config.toml
arch = "transformer"
model = "sound classifier"
targets = ["instrument"]
hidden_act = "gelu_tanh"
head_dim = 64
bias = "none"
inner_norm = false
width = 384
positions = "learned"
nesterov = true
Rows from block 3 of a small sound classifier, named by matrix and row number. Rows with one number belong to one neuron. Each number is 128 + 32 x the weight over its row's rms, rounded and kept within 0 to 255. All counts start at 0. Numbers have three digits each.
After each neuron's rows are labels from the 100 clips, of 14976, where the neuron reaches its highest value: "strongest on" is what is common among them. Only what is clearly more common there than usual is listed. The data: synthesized solo parts of chorales (CocoChorales). In brackets: how many of the 100.
# fc1: MLP up (model.blocks.3.mlp.fc1.weight, 2304x384), inputs 256-383
# fc2: MLP down (model.blocks.3.mlp.fc2.weight, 384x2304, transposed), outputs 256-383

fc1.237:184079189107104093093094119126112168110123172175106127119115112153116132119142130142174106109119132102218136135141141133112093194144145130107141142114124129139108187166141130164109139099173128153084122151133143165143077119126104116145121176139151171166118115174124163072133103152169108063152099096151088121128142151154136149046105238109132114121095109149149084137123167129160168030092
fc2.237:158123125144119125102178098124132150108149088057151127117140105176000118081116133135095151135100155164162110139108091161099135130120131162114104091130125155152129130130162048115131110201133055134144138112149109134159127102157153154139170145131128113133134168118157136069151128170083173138112108118093147093083170098135106133156131202095129140129132129148071042151152165121123091109130
strongest on: trombone (100); note D4 (51); note E4 (48); note D#4 (47)

fc1.711:083102101134190109118115112074206145143137107118145081210139156134098132097179164125104106124156161182081147161156127113177124173077183147125144119144185114140082156216100113108131100114161112185107138153110140090123145108125191125093113157116104126174126101155088087134094055089150085091200088179116127111116105158163172090156102110124144078103128119143188062170115088108103117164099
fc2.711:087123098134123144136136175170131117071105189097062101082125145129207158116124135103143123137139105128201119130132142144131139134134101163126149082118123098101134070156106101102103110255127122097136099180120145054169132160115125124122132167148098103124115149093112071137138150151176169119108113160162135125109130083134115157120154049120135113086155066050122165057117113155151150086142
strongest on: viola (100); note D#4 (55); note D4 (48); note C#4 (41)

fc1.421:160140097143137121121120155144088132158084125166151143094112133084146186138097119102157073114178116139163154108147117108156092121054151119128154208145130088128108131145160145089117106099139139174089088142162142095098171119110124145151117184129131145106124139101136156125119137097123098108176189155160147132157109083129098162144143065164085135109157165116107128150173155180138127072149
fc2.421:119166122142129167079191154167088146144098126102119121158119123142085124153137077130114083136150169114120128099119160078151154161113129149117123182089143183110105106145086109078096103142148162154159116152143087164128093150120040160123131255134092114108129068152084125094153145154125066191141152101110141103154095151147128112175091094080140101081119136078206074115141103134119094059080
strongest on: trombone (100); note D4 (56); note E4 (54); note D#4 (43)

fc1.256:112139147109116172222159159142121168138144139127121139125109174089113133126191137065134162152168139096145142092082129102112096088046101109070104129110162181113087177181140170096141063123118123165125156114115130117110101144126103088126132093100128101138127143147138084108152076092043119074107156109097148084132128150176115128089075186140141142092086106142088076137124107136157111051102
fc2.256:195170110116151184143128083136146117117163109030097106170113112129126141068065107123107112134144114125163062141133150162182170148088090151174101126191120174104065205139103128124194086177115099087147120197110172204177135078112159153127138201112117072105211111080084133158117168144130113078117110132164138144140111103129130145138115089093125138161118139044107103099127116126144186128056
strongest on: flute (47); note C5 (46); horn (40); note C#5 (29)

fc1.2:056115026136126135126116069095121109165101197141120118125143118126066123136143125096093111128130117115121138131097118120139102072129133114147168148111124164094117005135094111113133136145103145109137128169084106114123128125115127130152128124126172142122126130126138107092133130123120123066133137124125147111129103136111098090096097017116122135106132134145091038132111120146105229150158
fc2.2:171133071112097132157140120111144149088140128128133167120122128114000213116197131112130120134062185110025133131084164140124107121142153113105097166144134155141164048108132128131084144203109102106132142052124222117158131101126126240126166160153155099153114135124177132122090126152135173138125134149143131110123160146134149151132149146107119132206140107112099157136148118102157101099162
strongest on: tuba (100); note C4 (53); note B3 (41); note G#3 (38)

fc1.318:036169000121093183164131160108153106171169149133138147120148127141052034108150136134118122126163125112113145179027158111126148134081147114107144082181132105138134158094073118143154109150117097098137121125142107183135070138127130136103132141083141111155156211073154129136131062156143131131129130148067072116120098116158153147209176110147185111239061181171140209119168103059129241155116
fc2.318:122162255130114153133135148158137121072093151152127115114136131139118217129103143138132180121145125142071128129078119139092112152143093117085097117143147150156193083135113110182110117197164128166175124141152126091074122093141136187112133104082165095175149098117115087148156154087128124071101097132130159143155117111194098114168127145125134132119140139049160096108131147080144112028172
strongest on: tuba (100); note A#3 (51); note G#3 (39); note C4 (35)

fc1.697:132124125120114169122170134136139225135101140116170111141120125163039145132165116125217136131091112135255115128169174119117091126107097133108159153096114152091122115101146143082110106095113128124108085154146105147110066140116160128119158123165137106148057168140108146083162150158132170100160118092102091134162176144160085124064129255117135142125077123115084102128151156132122127005123
fc2.697:069156112155095119125126113164122132090102133045080111137110139068090071173133097092150089123109121107160099137105153145167153162128130110131129155150140143122104111101129143162075120072167171163126168113165184173153171075123138248162121182132122136091167120151116159102139118201090157130156153097130125143130097096129146117128108212073123157123117124125133141101120146136156180100144
strongest on: oboe (98); note A#4 (52); note B4 (47); note C#5 (45)

fc1.448:092122255121127099107096110086117101122140161108136142129119102113200078123148099133091097142116124139017128128177129135143135184168115132115138143097157135091127238119145130125129106000180118098097112090183153038150132123134122130143111204135170113105129131206176091121151147093123140141107123123144131131108096131133107094167123139147123133078134118087108072130139122162133255093151
fc2.448:231082099112168129117154129108094141079160148199097111078135135102089117122141118131189111118083102127193131109139112142126039122091165149108141095076150146115156255134109163125119085019164128084153162102094089175075140115124159193175109083089170175158143201115121130069165140141131162051114114107155129120115139127135121079096111098102134117080159115118140170173131118102138074015112
strongest on: flute (100); note F5 (49); note G5 (39); note G#5 (28)

fc1.149:142122098108094131142147128173159157158096078057167140154159114108085134109044125189120112149087136083089176154077104115090075103067111117139130160149200109100162113106155128094106141150125130148168125118187099102130125136124121166135120089100138097096152168160120170134137143163130132099074080108088086092098105134135109131111076047081135108118124079100114105101157098143154152116119
fc2.149:115153145091162160110194145137151127113112157121129153136137144148121103150131105109159124150164153135131167091073091093138149199106099075153153087120092108162130099172149101135181082177170067095124121133197170079169109108143084111120136110129075135107059068088106138153107151130142116194173084159151064119123105118045161183176100183167096135154126138120073169113121112134069080114088
strongest on: viola (59); tuba (41); note D#4 (39); note C4 (29)

fc1.371:133116191139096157148179144180122105106110091135151122130122122137000153142155133125179116122128120107034131174107126128125056061097129122146157111093120135112132201132112152117122145100164147138126122104109151178128152135135125131126132125126102146122095136150144133103159178121121124040182147156141109100124140136094124156065140197125171121140158144089105160151139158114121082043218
fc2.371:076140093123135158142108142206127115164084149039165102147168131164000118124116089079082173129184087167114161132135130123132100119086153089144098147144117119135127117144178117162177087108153138162113099119120100158111121139116131108130148119132167110167142094135079100121121118087138134184111135125126106143116109112091099141150064212118135140184098139055185109105092167123129151136082
strongest on: oboe (99); note C#5 (57); note C5 (47); note B4 (46)

fc1.48:116137148152106116109112086121098107134109068099108161128133160121039090094096086119104135143088160137158108112156133153153209034168140123121101146152101116159079230112131140128113104025133096111167111126164146080128082138104118140139130161149098111124098145052182155116121135145126175123151156159128122115075125115149141120191126079103137125167159095126121167159118083167116016122083
fc2.48:123094151122095111105082110125143125136140121155127100109127133132000133123165148110103121134126120121170171147128097127082135133255129078090132152119109126151124237125144081103135117114151142142164099142110165100139109136113084204184099092052160124139107121092101132124119109136144093106139100138135074133150135146125132167111066104064124134095136158110145126113131165112154152163182
strongest on: flute (100); note D#5 (68); note D5 (42); note E5 (41)

fc1.685:199105069122129141137196130132127124141087140116129120161130134166127194141113167125130120109153118150135083150068108111119142061008139098112129191141155114118142247098127152128113079102124126132126124150153118126123112129123119171121150050095130130124152155074134121078142105112084141115140105134098129109142134123098121140129050128110171120132175113167117041128131125107137174146122
fc2.685:185094164095115161196157126123171152039130094099133108129121102092107170132144120120177104125140179136205143137118137126149095125113161096136091146141136151076127255152138135156117122086172129110108137108193140122122113144146153152155130126086135165114128107173148141142111172194140110063155104117198129106160143134143128113040144089121092176138092147095124186167109121113094151200187
strongest on: trombone (100); note D#4 (48); note C#4 (44); note E4 (42)

fc1.559:151102142144114192219129206096146108109089084115144152147146122118113129121091112108144145129108058086169117136075119074134128165141076109144124146129151149124114119176147113086109114128142172211084135155137107169068136088109088122152137100156143096099150087166169194124074089166136103155066122156158102128153079136114165159143130084156178146126133139118062144172138064076124076111085
fc2.559:150059097166127133185109168094147121128132125139142173188138138105000119159075114120145151136135079115095157156079107093132152223147113130165151156125149175120161085111090165103083102162135100135113094227102087134127123120119067112151140177141116132102161109119200136192154105164148144133088123066130134142144067161151110107136133141156128163169103138171169100159153120107134205162126
strongest on: saxophone (97); note G4 (28); note G#4 (28); note A4 (26)

fc1.64:221132112110134126110129083126113089134129145115133076139112121112042115111094164123117136111144131126178134081200117136134080104153097131131149171101142126130130134143101099108093112138101154126068135089143136188114103132128138115124122069122136141148120126089146115120127110114102135107092111101131118130130101115128141129091087255157124146103109121116103118126168137126114255100128
fc2.64:071149183164132124099084088147127110084105096157133147129142119143000131102141102150168170117179130131131118112112111080150172069058136120128085159159150138128136225135141139124156103126115111134114142167143131129127145125135135174142114108143117120106141139116133146119148124116135170142130128112120123135135151115134147121135132116091102092112127104068139116135135136108106086140128
strongest on: oboe (100); note C#5 (53); note A#4 (52); note B4 (45)

fc1.362:157124000138113112070169102134082112172126184174121125102114128143117103131147182134114125143130126130135120131136131123121132015023134148140112103091130153147128255140126135120123105104132104139135135117114094191082110128109124120130126072119090146175150148049108108120131129104104111162138157149146175125128130128165131132088101111118147125083114120122138024134148110123139253099184
fc2.362:157140182126150135130131142127142119021124103117109119144108137108071225160163094134191123123130161133143165143113162091137113161056134102131114149159110134133105255128128152197145106039119156125138108154148131191133141096160154023124115179130116131089131103104124121141062122146088099078147128164125157133138137122130095151113155132112103110116108165126103148117094123119123091198133
strongest on: oboe (100); note A#4 (62); note C5 (46); note C#5 (33)

fc1.321:004119113146148151160098149111158091166178068141154126112122130134070147135121143121126149119139120132255163128148113150112170000127164140110137073123133140141149136122101112142135081040115132147104126121063127190126141118121122137112150080159114137117114143141125104137087146135150129145108143137136099163130150140128138132116097132147131144167147151125139102129125139111134139117132
fc2.321:040156056099141126112118129098125132101103088198124139130125122090040088149091142142119110129112098108128163140097126105121148189023138156135133141131135129103097142095111121092133135067135154122119137128115165251162120114148143130115131120090149092129119123121110137153134124073095120133137054152136141136138138155138128134104081123146148134090119159128123119104147115146126122032166
strongest on: saxophone (100); note G#4 (29); note G4 (27); note A4 (26)

fc1.385:055132040167162160191106102162116096121105077083123138143064151127186060122114148104133131148117098097064136128145103141119140055027127094092117175146121112150128169087094147131086067138141176123099110108159141146112091105143110097114139041141120132088109102055073086153115061149096134124152148131107089175135166170123137108113116223084185136109108139114100147117120092127174123067160
fc2.385:031113142137143133093149103152115089134113164044148176102132129114255140139119141137153129117078114139137120116155184173128171126115155152134159172142112091145094214114135117091170170072143090134151118152112141127117149098113130168092107187098047137139170150060138127115145133143108122095139123094132123129121087106109134122103110099086121109140145126142144092114086153157148182205143
strongest on: violin (100); note C#5 (69); note D#5 (68)

fc1.708:159158143154128109120153129095125135094175109094110130121139093103118094159151218161140156115154134126150111116101162090098168062099123122122103140121172070139134123145117123136123114108177143165101070102088152176135157135200142142136150116140108148121114096105165136120112070140130119127096113134075123160142143127157099081127125104082118178175125155075088121099160097109173158130137
fc2.708:204125120094145096153132135110153087097111138138084134168126183099119128145070088098110088104160101075079126117152135128132096127052103122099123091069079092121153136100161123161150149088114143137179099153157134180214080129136073128085096136117135180092168150114129142153120104119179142112129164129135153133122075129082148163090194180127109118096150139110164097094081112109142115209134
strongest on: cello (42); clarinet (32)

fc1.410:230142111162130120121148099101173119094111150148099180149145107122085110139103122097115084132106139114176115131045108117134137103120153150089125153170132122111173175118106099120111072150118137151095127126068103126138153128136133135109132088188083162106112119143117138129157134096106102121143139076116081132135142107080123114138086000133074109103123134134105118123123102161142185110129
fc2.410:098102117113091142098161128142112145133099164059109136116110085164120138128166125118061064158085102082129108127110127133163113218088088166158128178101154129104140138158128155093124120148140182127119125068142091157151066158148114144132082193155128098070102087130062124083139189115151065094150169088119117078119171177165114143128138111136123122105155123169176116128117143092149170101179
strongest on: tuba (76); note D4 (32); note D#4 (29)

fc1.300:124154088087175158163115086127095102154092127134098049126130158138044166061064141159056150135122136087135140116163118139110090142099146114175115114095122148119144173133116148098143112103130162110105139145183128100115202083156111069111148163167174156121138091112129165189091122139178121123093107095134173147109080118103144181090107142192129115102160171198115094108127117170156201130119
fc2.300:102045192133048115192074155152128091134162145037092151135147142135049127103102134177135135121148126108117131131120091170123152136099117150170104147131106062110079149060157099167132154193138079109149086121141131097104117113117139212150162137182096134136090137092094148114118048185128149137101096140129091137166113132153120104101144157102154090082157114063055170130131130115149117155170
strongest on: oboe (100); note A#4 (48); note C5 (36); note C#5 (35)

fc1.175:104075094149133145108094068111144119133106101159164140101125110094057148148181137098197149124116144083106123118101162096103131089048106142132103106087105137132100050149116095126156164175130155105083124120049142040129109163108148125132128115099159125163131088106167153081087114114157055011151142103118145119120146114120137101053123049106168099131106111149109080143094182146157144108162
fc2.175:079131009114118134167127103125135142100163133126137137125168129153000129131163071106141119126061150097054132105116122124114151114191102147122091186132094137151147057108132134092097105255129118143106107053144158127164110152109143207163172160163125098106119101125145127142146177155111178122154130108150092135111177138154114156147148104130092114152122114142127124141143129125107102147157
strongest on: tuba (100); note C4 (41); note B3 (32); note G3 (28)

fc1.339:218135041131159191144119155152121132165138063088129055118126121164151119086230113086122127114081106119185102125126093087164115160140173092101119092181132146173064053129116108100164128087088153051032148162154137074146155147118078124178123131130122151122109058103123159104100104151142145122093136130135170166150099132126119133135157079166153128131111116103121082095144177109089131072126
fc2.339:076073175124108148164160115107179110124111108094138163158131160128054186132105124166130164062188091146088065152136152110127153103132117189165117117130121112114138149125122092183180130179134117145145156168137133223111171152140127123142180152109099136088160173132155135126147118138131123158109125090155123114115129096133130123120143138085162126102091122108105089134116136119136121193128
strongest on: trumpet (100); note A#4 (49); note B4 (43); note C5 (42)

fc1.107:173114052109155214146116152163102152137060079181141118144151075153119161166164108224085133151108109122157173129117077100151086087112104138134139128151075136084125147126034171074132169115123142169092092126132159128103137140148148120140170109163112148110156083149074159161096092114132136087093148077135121147146101111114097101085146164125178154135126143100098107144149122069143163143113
fc2.107:176107236143124175131164174091115121145152134028148159138131140126151231148086120126158121114179111116092123131098129146129154166105054102110097089151099122165171164106102126178064136049123180100166130206156143146123094148087146118120152171164116095117109140149168110159121131089133135143119141095095133124125116105128132136128182148142160079123153121165107115149136121081160038255156
strongest on: cello (80); note F#3 (29); note G#3 (27)

fc1.511:158131093114138212153190154130103154157107125102158186188077117113132118148076110125101112145162144107122142097114115119125131133101136084083139121145165152204081135088149178080114107146155077162127138199078126090109135132141112160146101108173065154108130095107151166109094121148160139088118134129146133103100135124102060130079144082090167161103125119118146136144124101100099206161132
fc2.511:192103221101119149147123137085158141148118143146144155169142143113051098164111135151174159132150131120117118117146096120100106105078109140099128085117148135112115199136057097195104152175142144117146200182146161115177173142126121151124096154140131112072142100126137095199170096116182148127117142141130188094146135164166119129144180162157136152100207120167112070108094152104137096109120
strongest on: tuba (100); note B3 (36); note E3 (28)

fc1.513:000138069127167133139097128131140090150165061151141100123105143137076114130106157113162147133143121121247148117186123124120105009128128124128144091122128114135167195110083104123113070054126120123096135111087134200136104116126126154115164069149091142129121134137129133116111125136141149114121130158125124122117141139074150136198125056158117153150090138136137135116120115131141095134149
fc2.513:046137083113153124128093109087120118076113119216130140145118146104023129135088137138146108114139113106156162136105137100129133150078182127124137157126122135113112139122109080122147145072135128154090140123140183245136100103131149125143162088057145098117152131155148143164129121071115126111151026123156141140156156147117139154149099139159123128117117162101152085123134126115121091055186
strongest on: saxophone (100); note F4 (29); note G4 (28); note G#4 (27)

fc1.538:050153113101143078154130178160100092151141017134145135160130138114140131155158109124109133143162149175129168132167105127133120049157157131139157168121101129080147134129158109154144076098105132110199116168111124177125112067114166148077137076098140154126129150137151123140147135104157132161118105110122153160128134152116129144142103128151148162169141145129159126104073171124141182047174
fc2.538:175138152078162082113140111075147142099142146167146116080125124087087115140123102136130125140119110101187136116122141110107130217083117137166168118083098193066114180134135100154163155184187121135065142145140141155059177094069132112108059138111110141074067151158187111124137160115116157104101064105147161143122091150137080136122148109127138110148137141095162139120057068144106098166141
strongest on: saxophone (100); note F4 (34); note E4 (32); note G4 (26)

fc1.287:057104022153179154155162099106129148096139084084140092124110160192172138126132129145086095102146114128083159139137166111124068111061155148122141105122126085126112235089101101086156133117191073158220148140200173180163131140105111159116104210145116144093130116105147103121116119136147116164182118173103145159129128126127109160169152211133177124068151146133154148103104115108124048205080
fc2.287:208111032117103095153101101134144128118115183120146162140111103146178101124130138138221106121116168132094114133134092108122129146166131130118150050125129145134119142146121139177130139255074113108108113120105102118114128126141140122101144128176143097106109107138152164138095141160092152101111126148148149130149153145100144083134084085089107136066080152130132116124125129086137150179115
strongest on: violin (67); note D#5 (55); note C#5 (52)

fc1.431:073145128120160094152120076128115140120143102112097082084093127157178138129140114126101131134102121132119100124173141118116159120060183131101155099141147109112083140132115133131122083135155122166137152117181158105122092149082159150122170136127084168128095192111132136130152138156125117132103131106131117150112143133081087130133071141172151097074156115108170140126157103146161079151081
fc2.431:205104112121105166151112130124139154145123131118120174159128082117172096148103101124165158175108143161064125129134162166131124121173144103141116115147087144105120132159116097160101162255114112101106148075128134122138129115115123118092148106132157149136111048152133083159111126181132137117131149143097119138109121120104122121108137119107123152105140129127121135130142123145165123148152
strongest on: trombone (86); note E4 (50); note D#4 (40); note D4 (32)

fc1.317:121116096126171183149154066098085102114170124080083120132126148137097112096161146123051127163147137141214104117156092102145170080169126141128177098137141131195085143115112098133114110155101087128206137157146078091111103119161160155116155171140150193098130132100132097153148149112141148156079128194114019201147093167136165157052158194147097171194197133136163148154138112130118178109110
fc2.317:163142134127124141156094113107113076118121099164132150125170113115019131152160111123163087134116140169107146115128126130114154145068090111102090164143158159112143106057126118184099156184130082144065136145133080119117114157112107121106121105122156159054180117179187106191118089139164081070040125059080129118150080136160122096121153070131125117156135112128165110107142127107118083151148
strongest on: saxophone (68)

fc1.307:108119052097123092121088114087117097111146108170120139112137142110043197117156116103105124126139115131144115107136148159127149122130132164121064058141122162132104114120108105135116255144119106097120134149079145143126149096115138131116147131124122128141153205136133145137109096160111106059105141152142157127129078139176116118119167101108107102175197127128143117128141088137156161166193
fc2.307:052133090119145143111134148110142159158161121070178116118138116108176145149152113142095094116110179140184125130127059163120134108164138093117147107124129155123104031124145133123061071163111097118165083128101140216171087097135123170140126130112167168119079119096183135111109182175129156120167126150109122105091155166139149147138119174144103138124092152075081164141150121079118061195152
strongest on: viola (90); note D#4 (52); note D4 (45); note C#4 (38)

fc1.455:255127133139117148118101134127154123128127073131152138134117137101037121110146124138124146126159140120024134156112137133130150188151124118109133217133128136127130230119153124118132092107071140137101118142124127117144133127131127128109148100152148123130118118088111153128146181143126120088121110112132133137124129129125124103109134000148084134151167129146132208114119125097118000131123
fc2.455:160167101108151151116150127122062097211153147042106102089115113181021142123129149133138135159103100079113105109087126115136125097184128100207144158146129109130153233120153136107167104000174164119154164106103119158058139116115128068110080140119151118125152109124130128169120113098141114060146122123099128121122110130172111150123074165108154141164134124054164132119099153161143206070120
strongest on: viola (100); note G#4 (46); note F4 (40); note G4 (39)

fc1.477:129144091146185157118207152118126102068118159087149167124155122130115094124100060135169084125100149108048122115069175103130143166111114167091150134125155089147111143081197096120099128154108113100102108186163119141150153175095140169109110164138040152158068067113160085153118100178186149104116058120131080099137125102174116115128122134135133171129085178152147102101166129101205106126148
fc2.477:114138192092086101119072093142126114184133123145075119128093138134199159124115083132133141163141118164144128144148102142107130179115140092220092120138127142080062081147119162162099163255177101154138111124113150164136150112078156107161150130096162130145151130181098095220151101165095108169077171141127110120155173135085135106133166157139055177140117109094153087140154085173108127183159
strongest on: viola (100); note D#4 (58); note D4 (47); note E4 (35)

fc1.729:183164060087144138115103111109117125172157124091120085185110156095116099187210185158118070086148091156091119105108163138134062153118154117124126176206160110128096245134146138138107126116104142146178145135115143178148135139149121115132110163142094155118173150093157117113039131077121119129107104094112103148148122124157196069117125098135130112108119074160174120125103083171128134208067
fc2.729:105132222121165143118155126170108106128140147087122135123111122154154145128123126138162119195116133100129121133120116160104148190103137151103130097123157118144124216137115135168116143072134138112113149156100170176065138093178198128104152176132118146129208120126151081182200090128120147086119111102148146131123071101124086084117196160149111130068093148167100084149077150095077143119117
strongest on: cello (100); note A3 (29); note G3 (27); note G#3 (26)

fc1.753:121094115153182147138233117076115129186074127123073061120167101115141156164130078164118149154106143124193074074120092150137114144141136123142082092131191164089085130108119092158092158144135120127125112105144042129116106120169103164092123103124106173072134166122162102123116137110096104093137129143118113080170116101088111156114106226163141142142131151127182181136105103148169117094115
fc2.753:151117104154104087127085138160091150050133134053174183143123129159150093082131139075152113132131174174132139147076133122166132086179157210131128148123115112093063154148185131195190161172116123117154141086125141158140107108121165175121130223135180139091189070164122137131176111116095151119114088159129199109120133116144099134123169204099114086133069145142121118150117166116119121114095
strongest on: trombone (95); note F4 (48); note E4 (38); note C#4 (35)

fc1.672:151150093119134088153094132196034143063170158132080141145096130124110083126119153114175193150155114107121101121128091139129137119128106119132130170143128140159159114135094151101152095126127180091105111106198101145108156156132106157162135058127142101123134075092128117092155140138085146116181174134149092151136124133102087089081155064126173225051162099148102137173142148101150152130083
fc2.672:158115095101164151118148124189170130120169145091138146153188147141098150097085148114071140123149131124165151117111179155094150188169176111122164112128128091124145175102033167189112111138121111113120106142105152196145156096127178126174127146105112162070090131101124154161106130072144128114138137094132139151102124115120106144172205172121142111178107164110148130133072125166095074172131
strongest on: cello (58); saxophone (36); note A#3 (31); note A3 (29)

fc1.758:185112105145162135121108110143130169114059106145180149088130119159098117168130113132197120175094146137123112093121150103113132155224121108150138105172119137108088151124139138114187161107134165139144137101153080142131092116134184161133157212129126163129099117112133152080169164185121122143093145140129107198149108092166116137074101177124067157132108120127132157091129168123152098071068
fc2.758:052109117104145127124128165127144140086148145111122100175151163090249200118065099107120122152153127160101081161135113125109138162069170129115124132087091112145106128130123163181065106252173102127116109167095106203158103152068195154164159067093150108078109134196080119117134109107085152162142100177139113104094137145058167158135105103089144107122138116117155129122078067112145120110126
strongest on: viola (68); note D#4 (60); note D4 (41); note E4 (40)

fc1.763:118154116122125149094085103131130106135135059132122146171110135106058056087147155138124138129141137109174123141159151139134187073189111133134082157124103115154080120108133136100145099005145134091138121120197108050104116129135147133146115189158093098163142117051145125154129155116080101139129136118101123116121157148146119120165050190081123156149151137152155217152087144123106055175131
fc2.763:119137134124116121157103146099139124154131127143134117131139120129000079100165127106104092144144146128124126171122148142122176209255102128132152108112127139134137181158123122121122118113120131146149111136127117058160166137086123210118112104121113132136068143043113125136080138153112115076141118141130139153138129120109127174179082089110102090120102121094134120124179102174174100116197
strongest on: flute (100); note D#5 (55); note D5 (45); note E5 (37)

fc1.664:206098162109144160079129148098154112147108148088159134125172096052154158124123170113123142147123140061176071146107152146121099108104131166125070145142113130107114146066146163164180160072167107130130059113092133094125113098188129139132118060120057110134168125124094142082144118127123107077148076131136079123121153108122098149082139107131191096131160119127135062103155077110165109179047
fc2.664:073148081109129100122091132129153118117143121140089183133087168186155165124069133121109119114123162137160149161142061113103138200143055133135125094158140133121133161128102141111082123243111114187126147155151111128160090101104130132160103092109131130089170160133082147138185133150190115172061125093104100170115145149118066150108131079093115142134124120040131077172108173118138173099097
strongest on: trombone (100); note E4 (59); note D4 (57); note D#4 (44)

fc1.250:102153114156126134102043156152119180125140060104114162155166100036138196106084081170103116138126152094079154126030147088132134156148145155113143100131156094131136090140106097133138170100120185130081136099167092138090109106166145139094120147072166099100138084139166114075098142178140167047129153085147115118152159146157121130142084139118155127137133120086104160155151169143124129115186
fc2.250:179132164086111096094205175085155121160106176139150146128167104131111124107122131119142126120085130103177185112147059132089100148124114125144146111118127118108125171164101197084095148224174165121113146120141111073139138094146133109125132115098129119154074136094094122149140146118095174177129111133140114137128093083173155111174099186129159105107081111090116092173138171127128189196108
strongest on: flute (83); note F#5 (32); note G5 (30)

fc1.104:172135031129123104038146131136132163135126099149126106123148135088212121138097137143064125147133122107132128140112113126111098058054146120092128159113101151131110255150136141121131190077118103118109120096148100153110121146119133116127137048111111125131100108160107142067136110093155094232145144104135141113126156133146130124106071000156123132123099115171125086132127147135144231129152
fc2.104:200139074117107119126110125104200127053068116124137155125105146074070187130105078127127126145146191062132123145131145144102149100126127103119134132136115116095120255111134162172127122014141100115120124151157135177170122120132153082147137117139111124092099153186107131138117144176130146137133089173129171101145161151105110192153125119074167122137096145132068102098079089096110094167134
strongest on: cello (94); note D3 (35)

fc1.249:058126032127131088121076137151152130136126118126181102117128130129115072109140161162159134115155111136233143132162141141127104024096107134125118169110117112126113243140120133135118083104127115120106140163130149145136104134128121145106132095138084159152114139124127097098116167121125098143123137159129110124110153102112151100145175024127132158139102139155123054139108143153113168086175
fc2.249:096135149090169104115150090128145147110163101230139103146112136123055106206128114133134130085129128155142144174081120131128112251151149135150183171097128132122101186125133123095163130051135177169088163152147127177155137108096130110147093142038104128091124139179203149141155185148123127055128093136120143122105085144137127109098137091166113146154120139145140131148087122118119070072160
strongest on: saxophone (100); note F4 (33); note E4 (32); note F#4 (27)

fc1.196:124114046121110211116155034192098140146102178166118079109142121088102160134169152130119109121070148158119153134095124110110126135054123155111165051126128149133154118143107150103133134062145129160143103116088100180089091121143093117173113051123197138144115129062141190107106171097136106162168144136110143160121170118144179109144158229137129128075071090146117175127159150059113247160063
fc2.196:243164150177119104145110134122109129118161136105166067147147126101150098141111125137132138126173139106185108158096135113107121164125099116135100134152093160152155160154146161107121107043114115151144146159109142108193093118101150146145122128134066132131116116070140140155117166138153165115126105122111109142170155079100120155130213065134132141093086159157056105102152108132111098185136
strongest on: cello (99); note F#3 (31); note G#3 (30); note G3 (29)

fc1.281:197150106127134138177155132104100125183101084173127104140118137137129086146126097082072156112125088126137118077119129147112108082025115098129133192124144153114173058155119095144113095137096173108162148106048100188100111141142102097151115146102134103170141130151124103142103113111094129138128093092135126101114045144104098123169117133145149120126147078098175143136136113137113075081098
fc2.281:255094163125144150128129136107117140105155142066101128142124096134214078118066079125116110117137092089126139113130124145130120137092110144176086144146115096138151137107155146161103079054118099113124130112090156090117107118117165253137176091174101093143198100089120127155181138114136181105113144077166161170135120104110140178147137159127128139066146119080112108146137116128168143122083
strongest on: cello (47); double bass (46)

fc1.724:114139121161124142083145123108093171100126144127227109113119084102108154113142109105190114170153144099204105170136106080143096195153085145162160106181135171081108179115194100105079095136121065160139100081162160098103142138121119104150094146090137160128111104168158161103133084193106167101146114118145126150116103135066125145155208095157111079141117157107164116122098151175129131194103
fc2.724:166111184181135137156098113123137093151147101073129139140106175168101138138138138129142169107137180120082123175123101147145127059112157113183101103120101143124122157136154117105109150230113106176161131162092128111158088121128163150135123162123100108068134188099164136180114113141111112182151150107132069152138156132147125122115129181046163091166121176118181113110184176093165133205058
strongest on: trombone (95); note D#4 (54); note E4 (46); note F4 (38)

fc1.320:020123132094188175159138122190086066112145178134124116127133129161098161122245177111094106117130117130135119157086138105106096028125109144148136083121079113102113132131150114118101021151153166140176124114115130141129163128140131097169128156117145147103136098217139128151105121118134149212119107207119105099134160137089185047170131135102128122089116126147099155131144133124135210131111
fc2.320:021155111127115141173123157129170078104196143119097160132109167078092206148163133080132095168074107128175140112097160102109112164096112092115109146180133126163145202168103163156164135130153139136056080108173111155140111147132097129115103117140119169150157096152141132178126136198156088088122152104152138150131093149116130156114247207119168128110109156090147137113181131114167158145136
strongest on: tuba (89); note A#3 (68); note A3 (32); note G#3 (30)

fc1.308:072106025106160088121189157117094137137159250152122117162119136133106146146047131115149131143168116128255138116157140132130151088047138116159152255126121114138150061164091102135159145147092121150170127116098105016106132138129143129107133051126181137124145131126125109111157133106107146103112138113126143160147138120142128171054173012126119156124129122104129110137124119167133122128171
fc2.308:174104102112118172122125106124180133121172086165113153132130114154009241150043139126123096136116186168073116145095145118144136116131114140128127167159145143134151059147155109123078145163138091140139130060129168150116091110118095129105164202096155141103138158156129126117088154114163162100106138124146127105124135122126139113149119110076129097164119150131219103139098140104131117162097
strongest on: saxophone (100); note C5 (28); note A4 (25)